From a checkpoint of a small class-conditioned image flow-matching model.
Data: trained on retinal OCT scans (Kermany 2017), 24607 training examples, 135.2 epochs.
Rows from block 7 of a small class-conditioned image flow-matching model, named by matrix and row number. Rows with one number belong to one channel. Each number is 200 + 20 x the weight over its row's rms, rounded and kept within 0 to 999. All counts start at 0.
After each channel's rows are labels from the 100 images, of 14848 (inputs lightly noised), where the channel reaches its highest value: "top examples" is what is common among them. Only what is clearly more common there than usual is listed. The data: retinal OCT scans (Kermany 2017).
# convs0: first 3x3 conv (model.decb.0.1.convs.0.weight, 128x128x3x3, standardized in use, each kernel summed), inputs 0-127
# convs1: second 3x3 conv (model.decb.0.1.convs.1.weight, 128x128x3x3, standardized in use, transposed, each kernel summed), outputs 0-127

convs0.100,190,170,226,177,218,192,168,214,175,208,224,184,199,202,214,185,235,170,170,161,202,223,216,214,195,250,211,190,192,180,201,218,205,188,181,210,151,210,168,160,174,178,176,180,203,189,203,205,186,246,171,223,191,182,200,232,205,181,182,192,205,169,200,183,229,211,193,189,192,218,218,206,214,206,198,169,211,209,188,205,161,185,200,207,205,227,192,188,217,207,187,196,222,214,225,218,227,191,200,215,217,235,186,183,200,215,191,184,191,157,226,216,200,207,193,217,211,175,171,216,238,221,167,194,171,195,217,213
convs1.100,176,170,187,159,165,187,213,201,208,210,194,185,220,205,211,172,171,211,238,208,204,167,152,198,184,172,198,198,202,238,191,220,216,203,206,171,237,203,212,208,223,184,212,231,190,211,233,176,201,172,232,185,207,229,227,213,193,195,202,205,220,208,214,197,193,209,165,238,214,194,171,189,201,226,192,200,203,187,224,197,212,190,239,186,225,216,222,218,169,187,208,185,175,191,184,193,212,222,177,195,206,200,191,233,185,218,251,177,175,223,164,185,185,189,214,195,177,204,210,211,182,223,213,196,224,222,212,173
top examples: finding: normal

convs0.46,174,202,190,168,195,212,195,216,200,222,184,184,229,190,202,208,202,218,209,223,219,193,176,172,168,192,210,183,212,216,220,196,188,236,207,186,178,204,182,226,199,212,146,219,181,197,203,199,212,190,186,227,226,223,218,188,186,204,209,227,209,228,228,200,198,195,213,199,210,208,160,229,247,190,199,192,195,220,181,157,266,179,177,203,208,196,209,181,188,213,213,192,188,160,223,220,255,169,215,207,202,201,189,172,196,236,217,210,200,185,207,211,235,223,190,209,198,199,196,217,212,169,180,189,190,178,181,219
convs1.46,224,226,225,175,204,179,166,200,239,200,197,204,208,182,169,200,241,187,187,191,211,219,197,197,199,182,205,174,200,192,182,211,203,179,213,187,231,198,164,212,250,200,212,181,188,172,211,198,222,228,236,189,210,226,220,207,224,228,207,176,208,212,175,157,196,208,213,223,217,199,194,186,196,198,175,205,170,225,216,192,155,207,195,218,227,246,194,199,216,234,199,178,207,174,206,202,193,203,182,234,213,215,215,214,209,155,187,220,183,208,222,178,182,203,201,219,203,205,184,201,174,204,232,175,198,166,202,240
top examples: finding: normal

convs0.94,207,221,198,192,218,176,205,228,183,211,190,224,222,229,186,221,218,240,195,228,196,219,204,204,240,194,181,212,221,203,188,216,229,218,215,170,207,206,170,186,185,215,162,207,149,243,214,202,207,166,202,175,158,198,175,223,180,197,228,220,203,192,194,183,201,213,225,209,173,187,176,223,199,190,194,237,179,186,227,205,184,177,213,184,200,198,200,212,179,189,218,207,251,210,226,205,185,175,203,217,211,228,215,180,158,189,199,217,232,206,212,216,233,226,199,162,179,179,193,187,206,214,191,196,200,213,210,200
convs1.94,185,202,209,197,190,194,228,225,184,195,246,235,220,200,215,180,209,199,208,208,207,218,223,210,166,193,203,146,191,182,216,178,183,198,184,211,210,195,201,210,231,163,248,209,217,193,223,202,216,223,186,210,220,205,240,207,202,206,188,161,214,153,226,195,221,172,221,225,229,203,198,188,167,196,186,229,177,191,183,203,219,208,221,222,210,182,203,185,191,196,197,179,226,188,181,175,206,215,222,185,190,183,175,171,204,223,248,156,203,174,217,207,228,215,199,207,194,229,182,204,214,190,201,173,191,178,184,217
top examples: finding: drusen

convs0.45,191,242,222,180,206,210,216,213,230,219,214,208,170,211,246,200,205,235,204,214,198,209,234,187,192,156,209,235,196,214,208,186,184,187,176,200,218,195,170,197,220,189,201,192,208,181,209,210,201,166,223,222,202,172,159,209,195,189,203,209,171,209,232,172,216,180,219,162,203,207,200,204,233,188,211,186,189,223,213,186,215,214,202,209,200,253,184,209,200,207,169,174,180,195,212,204,183,167,215,220,180,212,211,223,214,204,222,193,192,191,179,238,181,221,208,191,208,211,194,211,161,141,197,219,181,182,167,194
convs1.45,222,231,179,217,199,182,205,173,199,217,231,224,232,172,188,179,215,186,191,198,165,184,205,174,204,196,226,185,224,201,195,202,220,204,183,185,198,175,235,220,224,214,194,189,199,197,200,172,178,207,194,233,160,232,189,230,207,185,216,239,204,226,214,208,204,172,168,190,179,193,209,181,185,192,204,207,212,205,209,173,252,208,181,187,228,213,195,183,190,194,239,189,210,209,218,208,223,172,188,223,185,239,182,195,186,217,193,187,202,170,196,202,190,228,188,152,194,181,229,220,194,200,251,210,236,189,191,217
top examples: finding: drusen

convs0.21,194,233,198,215,194,234,169,197,213,191,223,219,195,184,246,201,221,239,227,196,204,198,202,211,228,171,211,213,216,247,214,197,208,165,174,205,183,175,218,194,198,211,183,186,216,171,236,219,220,188,225,212,211,207,183,171,205,167,200,189,234,223,173,197,189,165,219,186,211,212,184,191,228,217,203,217,198,208,232,194,213,231,202,185,193,190,216,188,179,184,184,237,198,222,189,212,202,224,232,192,178,211,176,166,250,193,181,204,211,177,219,196,157,203,230,222,194,190,206,216,198,173,175,202,216,188,214,191
convs1.21,227,190,202,211,234,209,214,210,198,175,191,205,199,183,219,211,198,218,185,189,180,192,212,177,195,262,193,238,180,174,189,217,180,181,173,241,179,183,182,176,180,181,182,203,187,198,195,192,165,216,195,195,166,165,179,199,215,206,195,220,189,197,193,213,176,246,200,227,174,227,235,185,219,178,195,189,201,189,177,188,189,212,192,231,194,217,196,218,211,240,210,193,185,194,199,187,179,195,194,224,195,170,219,235,202,217,167,226,182,174,204,222,206,212,145,177,209,186,219,170,168,204,224,216,191,205,192,186
top examples: finding: normal

convs0.78,209,218,218,196,203,213,254,206,194,211,195,187,178,199,247,194,212,188,220,204,226,219,184,179,233,215,212,183,187,187,179,182,189,175,197,192,183,240,155,204,222,231,198,181,251,184,180,225,223,236,174,164,189,186,179,216,188,214,214,217,194,238,210,185,165,195,192,189,194,214,183,228,197,204,194,194,214,218,180,198,228,219,218,191,205,228,201,201,210,202,204,203,169,208,190,203,223,174,224,154,207,205,237,211,237,192,222,199,164,171,196,218,181,215,206,205,219,203,171,206,215,218,201,215,219,215,195,176
convs1.78,155,221,198,206,208,197,191,192,199,186,154,182,217,197,195,223,212,192,187,187,191,199,209,230,184,185,184,200,190,212,198,200,174,212,212,181,208,168,218,180,208,190,188,187,193,202,207,199,217,233,208,227,235,174,219,193,209,220,162,136,183,201,215,193,212,171,202,180,236,199,222,210,193,184,211,247,199,246,194,221,197,226,198,219,223,153,203,251,219,213,179,208,224,199,223,200,205,206,175,203,198,232,211,166,217,240,220,194,205,185,207,243,222,212,189,220,190,201,218,182,185,181,193,209,177,198,211,199
top examples: finding: choroidal neovascularization

convs0.38,218,221,221,199,236,225,215,222,238,195,173,222,205,208,226,201,201,258,210,245,217,168,199,162,208,212,225,182,220,187,222,220,183,207,196,195,216,213,203,201,182,198,211,208,190,184,185,197,195,179,201,209,179,212,195,204,196,208,207,186,132,229,216,197,177,217,224,226,193,195,198,231,202,197,190,227,210,206,214,221,169,221,197,196,207,221,188,219,152,201,197,220,192,223,209,196,227,205,208,153,194,183,207,198,187,201,242,202,229,171,175,190,238,225,186,204,185,210,224,216,190,224,210,174,181,203,208,209
convs1.38,189,193,202,223,209,184,225,203,163,237,166,180,210,179,207,228,213,212,192,210,206,176,210,202,205,196,212,224,202,176,186,187,239,215,192,197,202,188,219,203,188,236,213,185,191,218,235,195,175,175,210,235,180,190,196,162,144,225,203,188,176,191,225,208,191,180,228,195,214,165,236,189,213,169,226,188,206,199,180,181,189,216,182,178,148,214,192,237,222,201,216,232,186,223,194,193,197,199,207,220,218,186,231,202,187,228,214,191,165,189,167,206,214,202,203,184,171,187,175,178,205,167,211,192,178,194,207,188
top examples: finding: drusen

convs0.39,174,157,236,181,188,220,175,214,214,172,230,181,207,197,175,174,173,205,190,197,196,235,224,176,186,194,194,152,195,184,218,215,166,223,193,195,207,204,180,190,217,178,188,174,159,203,189,200,192,183,183,208,203,228,196,215,222,188,186,222,214,223,208,196,207,177,221,212,166,231,219,214,211,195,189,218,191,241,215,202,204,196,183,204,210,192,212,176,156,189,195,196,204,207,212,201,176,167,215,212,198,188,202,212,190,203,216,227,239,162,215,206,206,213,192,169,219,185,204,180,148,177,190,181,188,190,149,183
convs1.39,215,197,185,227,216,199,222,199,215,222,196,200,169,203,221,227,190,217,214,214,221,174,183,221,221,183,203,222,176,188,191,168,237,205,199,214,180,171,212,221,159,200,196,193,180,188,192,176,203,196,206,186,189,185,215,171,173,226,195,207,193,196,200,215,201,206,182,141,225,162,179,193,208,195,201,168,209,153,181,232,213,222,221,162,174,252,188,204,188,177,226,228,189,243,184,226,199,216,204,230,201,208,208,198,177,229,204,198,227,215,186,185,206,210,201,209,170,208,208,225,192,199,229,206,171,214,226,203
top examples: finding: choroidal neovascularization

convs0.20,210,205,212,200,193,202,191,198,217,192,197,203,160,214,218,206,181,223,187,202,212,214,214,206,198,244,188,186,195,181,193,207,182,190,198,207,162,212,213,176,204,189,204,203,220,153,181,229,171,214,162,216,212,196,207,203,219,206,207,194,207,210,226,202,151,200,197,215,159,246,236,182,157,190,157,166,214,208,174,228,191,169,193,206,243,187,206,205,199,210,169,221,163,224,173,194,206,196,201,152,201,222,211,179,213,175,194,174,199,196,233,213,188,189,219,214,215,196,204,222,198,229,183,183,207,196,233,222
convs1.20,186,206,200,183,248,180,201,213,210,222,185,217,200,235,197,203,215,183,208,183,163,178,194,200,179,190,216,190,201,211,229,186,212,193,187,203,173,194,191,194,196,170,224,216,185,199,207,182,239,220,189,199,201,192,220,172,188,238,216,168,165,162,231,194,176,197,196,230,203,187,212,220,236,223,218,192,204,157,173,164,183,194,227,226,190,215,203,201,238,221,218,203,193,212,187,201,205,180,209,229,145,210,210,178,217,197,174,196,221,172,203,220,222,189,224,201,182,217,184,213,191,207,173,163,203,168,206,165
top examples: finding: choroidal neovascularization

convs0.24,194,200,213,187,194,201,181,196,192,205,243,209,214,219,188,209,207,217,214,205,237,173,148,216,181,237,190,199,216,236,215,191,219,238,191,181,195,207,237,199,182,194,156,187,203,209,213,200,226,187,185,184,181,204,180,226,203,225,199,208,204,200,171,201,208,225,185,207,223,208,180,201,226,200,204,194,218,193,226,210,145,204,232,196,214,190,243,192,192,205,164,182,226,201,196,233,199,221,180,183,214,206,198,180,174,210,195,203,195,182,213,255,202,199,206,155,193,197,198,144,184,211,200,178,219,194,234,205
convs1.24,222,212,182,239,204,178,238,235,180,192,171,203,207,194,202,161,201,172,196,207,204,199,252,222,240,221,213,176,198,175,233,187,189,205,190,187,198,205,169,194,235,207,198,185,194,192,179,183,170,188,199,225,220,180,206,178,213,186,181,194,198,148,191,185,200,199,222,209,209,234,204,175,212,187,185,239,206,189,202,211,204,203,206,206,220,196,213,177,204,228,233,184,209,177,210,181,212,222,224,211,183,178,208,207,189,239,228,199,215,168,218,176,214,239,210,187,227,198,205,215,197,189,238,212,206,240,177,173
top examples: finding: normal

convs0.49,225,203,205,204,249,194,207,228,256,197,195,209,238,230,219,192,193,231,213,214,220,223,207,206,171,213,211,192,206,216,184,215,226,214,179,213,205,174,187,227,202,249,200,216,150,203,201,209,205,169,229,222,171,188,198,190,172,215,173,228,150,225,226,194,195,209,194,197,205,217,191,205,186,201,188,201,206,211,144,175,202,170,204,207,178,204,203,192,212,225,181,182,192,178,217,184,210,186,187,194,165,214,215,189,200,195,189,169,192,194,202,178,213,222,210,199,200,213,203,175,208,194,169,200,158,186,232,212
convs1.49,197,176,209,204,169,230,211,186,158,211,230,194,164,188,181,184,197,210,185,210,168,213,198,199,220,191,166,184,193,194,183,180,215,171,196,194,205,219,237,188,246,247,215,226,231,199,178,205,210,196,206,181,200,236,234,214,208,185,217,181,214,183,186,222,197,190,191,189,205,186,196,207,191,208,200,175,209,196,197,169,224,235,198,170,219,149,179,182,181,150,178,214,192,192,230,175,193,191,195,202,185,168,163,217,209,200,232,200,211,231,179,182,232,194,190,217,205,203,215,199,209,199,182,225,209,182,171,188
top examples: finding: normal

convs0.59,221,209,257,176,268,209,251,214,237,198,181,200,213,212,216,212,223,210,175,241,215,200,183,204,208,197,211,209,184,189,201,191,213,207,213,177,244,198,209,210,204,208,167,218,181,188,175,193,189,204,200,179,192,191,200,210,204,208,175,213,207,229,235,171,197,187,189,179,207,196,184,225,177,182,207,192,209,177,202,178,217,216,169,208,177,199,219,223,187,195,229,188,191,176,217,186,211,205,212,235,191,208,229,232,201,193,199,224,211,178,181,194,221,208,208,150,183,221,220,227,194,171,198,184,195,191,202,244
convs1.59,185,142,213,218,138,213,198,178,166,192,200,199,219,204,218,179,185,216,214,244,216,198,217,202,197,191,181,217,208,201,198,203,215,179,155,204,214,214,213,201,209,206,230,170,205,205,205,232,193,188,199,191,201,224,217,202,199,184,205,185,208,193,200,201,229,194,236,185,219,185,211,189,224,172,201,172,172,214,191,205,185,215,207,180,194,172,199,189,173,191,161,218,226,222,171,160,205,202,221,204,198,175,198,201,194,218,231,144,167,193,176,202,219,208,236,217,183,214,214,214,196,176,165,186,232,201,179,196
top examples: finding: diabetic macular edema

convs0.17,193,238,229,203,170,197,206,163,223,192,198,157,218,189,210,165,191,214,214,211,212,203,211,199,218,257,192,197,234,204,193,175,194,206,195,211,205,220,212,198,178,214,245,189,223,202,226,198,215,189,178,232,171,208,198,205,198,221,194,204,172,226,171,223,155,212,211,191,178,212,233,200,203,208,216,192,233,233,228,215,228,188,205,193,162,218,199,205,169,189,190,221,194,191,200,206,206,238,208,139,197,219,216,186,203,212,195,222,188,226,206,178,183,192,211,199,185,218,181,206,216,237,190,183,204,169,187,208
convs1.17,175,206,202,175,200,168,190,188,216,202,160,191,175,180,220,214,212,197,198,212,227,187,175,215,227,177,221,236,227,219,191,193,198,162,180,149,184,175,192,160,210,186,181,203,201,216,195,199,171,175,252,219,217,201,197,217,206,207,224,183,178,176,216,167,169,202,217,178,233,210,215,232,189,188,215,194,234,211,205,191,199,190,207,212,206,157,175,216,198,217,185,186,196,194,193,187,222,174,199,211,195,221,172,231,225,192,221,170,217,201,186,200,208,216,174,202,204,189,193,196,192,178,192,216,225,193,243,241
top examples: finding: normal

convs0.11,183,209,255,193,195,243,228,184,266,199,234,172,184,218,228,208,189,184,194,197,216,209,226,222,223,232,220,200,203,249,207,179,191,203,185,206,217,230,206,215,162,194,191,226,198,229,202,221,175,202,188,204,213,204,213,209,181,195,192,174,216,206,192,217,179,220,182,198,212,222,226,168,208,192,185,204,219,245,183,184,180,177,200,200,191,185,203,198,210,214,163,192,184,179,227,202,211,245,216,178,215,211,206,202,199,198,208,194,149,194,203,227,197,204,205,204,206,206,195,231,227,215,202,210,169,216,218,220
convs1.11,173,188,188,216,235,184,213,210,178,190,177,191,163,201,190,204,210,223,193,195,215,195,210,170,213,208,211,202,188,188,205,196,181,183,188,219,210,159,195,178,206,221,191,237,204,181,210,170,217,203,188,199,163,223,186,215,195,211,175,225,188,167,181,201,177,190,211,212,190,197,211,218,200,215,205,230,170,169,191,221,182,232,182,188,191,209,196,221,196,233,210,201,204,187,221,221,223,178,204,188,144,203,228,195,188,251,231,238,185,211,218,205,193,242,238,194,240,194,241,199,195,222,216,197,191,179,217,162
top examples: finding: choroidal neovascularization

convs0.2,200,224,208,214,200,199,219,212,201,187,232,191,200,242,277,215,190,235,211,233,219,231,196,204,202,205,199,210,217,243,207,214,191,177,199,209,228,219,204,195,215,206,228,207,201,187,180,205,206,194,180,210,205,202,181,199,206,199,149,189,233,175,231,191,199,213,225,189,193,201,198,220,147,190,201,219,201,177,200,214,163,188,186,171,235,199,191,201,181,187,164,228,191,211,157,195,194,196,195,209,188,169,210,194,214,204,182,190,190,216,216,197,197,205,237,196,201,240,178,236,193,178,216,169,194,211,231,202
convs1.2,251,213,179,212,208,168,213,225,196,213,208,205,182,179,170,211,195,210,142,205,174,178,204,187,217,251,221,178,216,201,221,222,197,209,221,196,179,199,193,188,184,186,177,188,213,223,198,220,182,214,198,222,202,209,187,186,208,174,205,248,180,179,200,227,184,235,213,205,196,213,210,173,210,201,170,221,212,206,209,217,194,192,243,201,180,238,208,223,210,229,240,196,191,198,215,214,189,225,194,217,197,209,169,209,188,199,212,200,215,188,193,215,203,152,151,188,222,212,210,188,219,223,232,227,216,180,193,201
top examples: finding: drusen; finding: diabetic macular edema

convs0.73,212,235,190,230,198,208,222,220,220,200,167,242,211,202,168,187,181,192,204,228,209,229,189,174,210,208,194,208,185,193,218,196,231,191,204,228,210,195,168,217,222,203,213,202,201,185,210,220,223,217,164,212,200,217,179,213,169,233,233,215,189,231,220,207,212,180,183,194,193,194,206,176,209,225,203,202,159,175,220,199,181,218,190,175,182,221,205,195,204,200,234,198,184,208,202,199,209,197,206,200,211,189,231,201,207,187,184,245,191,130,147,212,211,185,205,176,186,217,211,213,208,177,227,212,223,186,161,174
convs1.73,177,180,216,172,150,181,171,173,208,187,213,173,185,190,191,210,180,226,206,189,217,187,210,183,183,201,187,196,261,215,178,206,185,167,218,211,189,204,219,206,196,196,210,175,227,238,230,204,182,166,183,207,238,247,224,186,200,201,187,193,209,201,211,209,225,192,243,192,208,220,197,232,199,198,191,191,211,233,194,213,193,219,192,215,193,160,228,233,169,185,168,191,207,209,200,174,183,203,186,180,205,230,211,178,223,206,224,156,198,227,200,218,209,189,212,223,182,215,197,199,185,176,185,179,215,193,222,197
top examples: finding: choroidal neovascularization

convs0.75,208,221,236,205,210,234,208,252,193,181,224,206,211,202,197,221,183,237,210,237,230,199,194,191,213,226,213,255,211,190,223,207,221,211,203,210,209,179,175,221,194,212,205,218,176,181,221,216,194,177,177,196,188,210,213,183,181,203,211,214,186,216,247,192,171,208,213,211,218,199,233,219,214,219,192,222,209,210,194,209,195,212,191,172,216,204,179,214,164,198,210,172,218,201,207,185,220,211,181,200,189,211,198,215,239,176,212,221,151,195,163,184,184,195,203,186,187,178,217,228,198,164,177,207,232,147,206,195
convs1.75,216,233,218,185,177,225,197,171,179,198,234,192,219,176,202,170,227,161,220,168,199,223,172,190,179,187,222,168,219,190,224,201,207,167,205,183,175,246,210,220,209,174,212,209,207,242,199,186,227,191,195,174,212,198,217,228,197,182,195,185,222,194,186,189,212,205,192,193,250,199,179,213,188,190,201,157,182,230,216,209,228,201,219,199,231,198,212,191,178,177,184,184,189,194,205,189,196,177,195,204,192,205,171,179,199,203,193,168,188,210,181,230,204,156,205,226,187,224,173,232,210,208,194,199,224,190,186,244
top examples: finding: choroidal neovascularization

convs0.10,230,231,230,189,207,213,199,237,206,197,217,202,213,223,252,205,183,260,243,228,231,217,203,191,227,200,197,231,201,242,202,191,178,190,207,197,216,207,189,181,181,183,204,202,201,218,193,236,239,173,182,197,194,217,197,180,195,213,176,200,205,199,198,209,196,208,226,194,213,201,207,176,205,216,214,201,201,207,205,197,211,222,211,191,205,196,199,191,192,198,201,206,198,178,194,162,225,202,187,187,210,208,202,184,193,217,224,209,154,202,241,204,199,212,190,134,139,199,181,210,195,187,209,187,174,168,227,222
convs1.10,199,193,173,176,193,201,193,161,208,204,182,206,238,190,208,210,206,178,186,177,209,178,165,218,185,214,202,185,181,220,186,232,205,203,166,225,220,207,186,166,198,164,172,214,214,187,198,209,198,198,232,169,225,207,167,183,213,248,216,200,195,208,195,186,160,208,213,199,197,209,184,205,192,186,169,186,220,202,179,190,193,179,205,207,199,252,209,209,173,214,186,197,208,197,202,189,183,161,170,182,200,184,236,240,223,177,220,208,185,158,188,229,201,157,228,222,227,211,193,185,187,194,231,183,215,205,198,227
top examples: finding: normal

convs0.31,223,222,220,232,194,224,274,197,246,189,202,200,190,201,227,213,194,213,200,217,202,213,206,196,203,176,188,203,202,234,210,196,197,210,225,219,211,210,212,234,186,193,208,189,174,206,195,201,212,169,211,187,198,178,177,163,178,216,228,233,205,226,246,218,190,176,196,207,220,183,194,200,198,214,207,224,171,196,199,206,231,199,198,187,220,207,211,211,200,208,218,212,205,205,204,201,192,207,227,192,194,238,230,209,193,183,189,213,202,192,120,232,223,184,177,164,172,202,216,207,166,180,178,197,204,195,179,215
convs1.31,214,198,186,184,225,199,203,191,187,187,173,194,220,203,203,176,195,197,216,181,225,194,178,228,184,205,216,210,233,188,174,231,191,198,187,199,209,221,185,193,187,210,198,188,157,245,201,238,206,151,205,192,185,238,178,221,199,219,207,236,209,238,183,207,186,237,193,211,173,228,191,197,190,214,197,166,211,179,221,191,191,191,187,209,144,217,235,203,183,204,208,175,179,196,198,214,213,163,225,187,203,187,195,209,182,189,206,186,207,209,222,212,184,202,213,211,224,200,169,213,212,236,203,188,235,242,243,170
top examples: finding: choroidal neovascularization

convs0.84,215,202,188,178,219,190,255,260,207,196,193,181,184,198,168,209,185,171,169,208,197,201,181,194,222,187,204,189,146,188,190,194,208,197,180,200,203,206,141,179,206,213,193,186,175,186,194,236,223,196,192,195,204,194,180,218,202,212,225,229,189,199,198,189,199,213,190,193,202,227,209,210,219,211,203,189,206,231,191,202,217,227,190,209,229,235,198,172,198,197,215,169,180,215,245,227,179,207,224,220,202,189,190,214,192,200,173,221,201,169,185,211,175,181,189,187,200,214,206,230,140,178,197,208,184,224,179,172
convs1.84,188,224,218,196,214,213,182,200,200,191,186,237,242,178,226,208,220,213,211,184,216,202,222,173,172,215,213,189,216,214,241,214,178,220,203,215,175,204,206,199,190,209,223,222,217,192,225,144,193,224,175,207,174,205,239,199,207,232,211,188,198,176,228,207,204,196,210,208,195,205,181,182,167,201,223,218,186,195,193,173,242,225,185,219,206,164,216,205,198,202,206,203,219,203,165,207,237,199,213,209,216,226,219,199,238,237,188,221,215,175,190,215,216,217,254,238,202,184,185,193,201,178,207,170,182,189,211,218
top examples: finding: choroidal neovascularization

convs0.23,241,251,233,211,214,238,234,182,224,175,206,198,215,194,200,206,185,241,247,217,231,187,200,180,211,245,186,190,204,222,227,211,185,191,219,189,196,202,211,183,208,207,199,183,188,203,178,204,179,184,166,215,151,204,203,193,185,224,241,179,201,204,212,200,197,204,206,201,205,226,204,215,181,177,201,186,248,201,196,211,198,207,223,193,210,226,207,216,206,206,187,212,205,222,200,201,216,190,214,152,195,177,193,212,177,220,251,176,157,226,213,192,201,219,200,196,172,188,196,221,204,200,210,212,204,193,227,228
convs1.23,193,165,183,214,197,154,202,236,211,213,183,208,195,228,193,192,220,190,198,195,209,229,234,214,223,232,224,227,221,221,219,202,203,219,182,219,195,205,195,205,205,190,213,176,222,232,217,224,185,213,164,226,226,214,184,164,174,189,189,196,177,214,226,200,218,197,215,228,172,187,249,193,215,176,213,227,233,224,216,182,178,201,210,194,165,189,191,187,239,240,219,221,200,206,196,200,223,211,202,160,224,203,186,187,199,172,210,212,187,173,194,182,210,224,194,163,200,196,199,155,220,180,187,188,209,207,200,179
top examples: finding: choroidal neovascularization

convs0.83,185,234,209,213,210,227,245,275,197,198,197,205,207,216,214,191,157,218,180,223,231,238,195,198,207,226,227,241,233,254,211,190,184,216,179,234,199,194,172,213,178,214,179,182,221,216,193,217,197,206,187,221,210,211,205,190,164,222,196,228,204,229,186,206,184,189,190,204,210,211,214,221,170,184,198,191,195,220,201,173,223,185,218,174,190,224,197,213,209,194,233,193,206,172,207,210,225,197,198,175,218,190,196,183,199,204,224,195,205,192,176,178,220,222,206,193,196,242,170,213,206,184,209,189,217,190,200,183
convs1.83,190,193,224,173,178,218,232,179,191,213,245,176,220,161,182,201,197,228,169,219,174,185,199,175,212,207,172,173,225,201,207,203,198,186,193,196,184,190,201,194,198,159,213,244,231,168,205,212,201,240,217,201,216,209,188,223,205,210,229,185,208,166,172,191,215,187,215,204,214,176,164,181,161,219,191,228,216,211,168,196,207,193,211,197,253,180,194,228,182,159,175,189,210,183,160,160,182,193,171,215,210,207,196,207,198,189,201,177,192,201,187,193,180,193,199,225,197,178,204,192,196,198,183,178,217,197,188,208
top examples: finding: normal

convs0.27,191,217,232,198,190,223,193,181,249,185,216,181,184,211,210,222,194,209,227,212,223,180,193,173,223,249,205,191,175,218,209,194,175,187,234,195,193,217,197,188,152,231,160,208,208,235,190,205,169,193,176,218,178,192,218,195,191,228,205,170,204,240,240,189,186,235,221,184,208,224,201,204,193,184,196,220,219,212,185,223,174,213,184,203,187,199,226,181,200,199,199,201,206,220,216,206,227,192,187,170,189,181,224,201,214,192,201,181,141,194,224,163,220,201,216,191,169,206,202,202,206,215,177,198,207,184,215,232
convs1.27,183,191,185,198,223,148,195,204,221,196,170,217,220,211,216,189,212,206,205,213,182,192,183,198,184,187,232,215,197,185,189,235,201,227,183,192,180,186,203,213,224,211,187,176,228,211,228,173,210,197,184,210,182,201,178,207,175,170,206,238,183,210,186,169,204,227,174,233,166,206,226,239,176,196,178,222,194,228,252,177,199,182,210,196,169,227,170,205,226,226,223,223,202,211,178,222,204,236,215,185,188,189,182,208,165,204,204,190,194,187,206,208,200,218,200,168,192,217,203,206,226,209,220,220,171,231,208,161
top examples: finding: normal

convs0.35,200,228,171,180,213,199,211,218,198,192,232,201,173,229,245,174,203,235,230,196,190,221,199,172,184,189,226,216,232,167,179,228,203,188,175,223,193,216,185,196,213,200,195,213,195,184,187,194,187,199,188,204,203,173,207,213,203,204,229,231,181,202,202,205,169,162,196,172,181,212,190,191,231,201,184,170,208,199,185,195,247,193,201,217,192,216,185,215,186,206,174,185,179,203,200,187,193,190,215,181,219,191,205,219,174,206,225,193,190,216,190,201,135,214,201,184,226,219,206,247,155,197,195,194,194,176,142,197
convs1.35,193,179,221,221,196,214,260,222,191,207,228,212,230,158,184,211,156,202,210,193,180,173,217,155,190,205,216,164,209,216,182,182,224,216,203,221,210,199,215,211,192,191,221,209,213,223,216,165,197,221,204,193,228,176,220,207,201,153,174,203,195,194,217,213,187,184,201,183,210,170,224,198,182,235,184,183,210,157,181,219,218,207,215,166,197,180,184,207,206,173,200,220,201,222,202,191,239,215,192,225,194,200,193,200,211,221,214,184,198,165,218,214,220,189,163,185,193,174,233,187,205,190,197,242,209,212,205,208
top examples: finding: diabetic macular edema

convs0.43,183,202,216,178,230,207,200,196,218,212,185,201,171,205,213,205,183,222,203,212,233,196,181,188,195,145,178,201,192,194,203,196,226,206,185,190,211,193,185,182,224,233,211,180,170,206,203,212,201,183,238,214,197,202,151,204,192,214,210,211,180,201,218,188,198,189,223,197,197,239,205,188,245,202,189,192,176,216,186,190,251,220,225,219,202,234,222,201,188,191,189,197,204,208,217,185,191,178,216,195,191,212,216,213,232,180,199,187,208,205,158,202,193,203,197,177,218,188,224,212,163,108,201,201,188,177,176,225
convs1.43,186,212,218,198,171,208,221,198,180,228,233,204,209,176,176,155,180,213,163,208,191,214,219,186,179,180,191,191,239,165,198,181,218,203,194,208,208,185,244,216,201,159,189,187,212,228,159,212,252,214,172,225,195,213,189,203,175,194,210,205,204,195,180,204,200,185,211,191,200,173,219,207,190,213,194,201,210,194,216,157,209,230,175,161,202,174,178,214,190,217,248,207,185,217,175,206,196,190,213,203,186,200,146,193,188,180,196,217,224,193,199,192,207,178,231,242,187,217,175,175,203,210,211,203,204,201,189,190
top examples: finding: drusen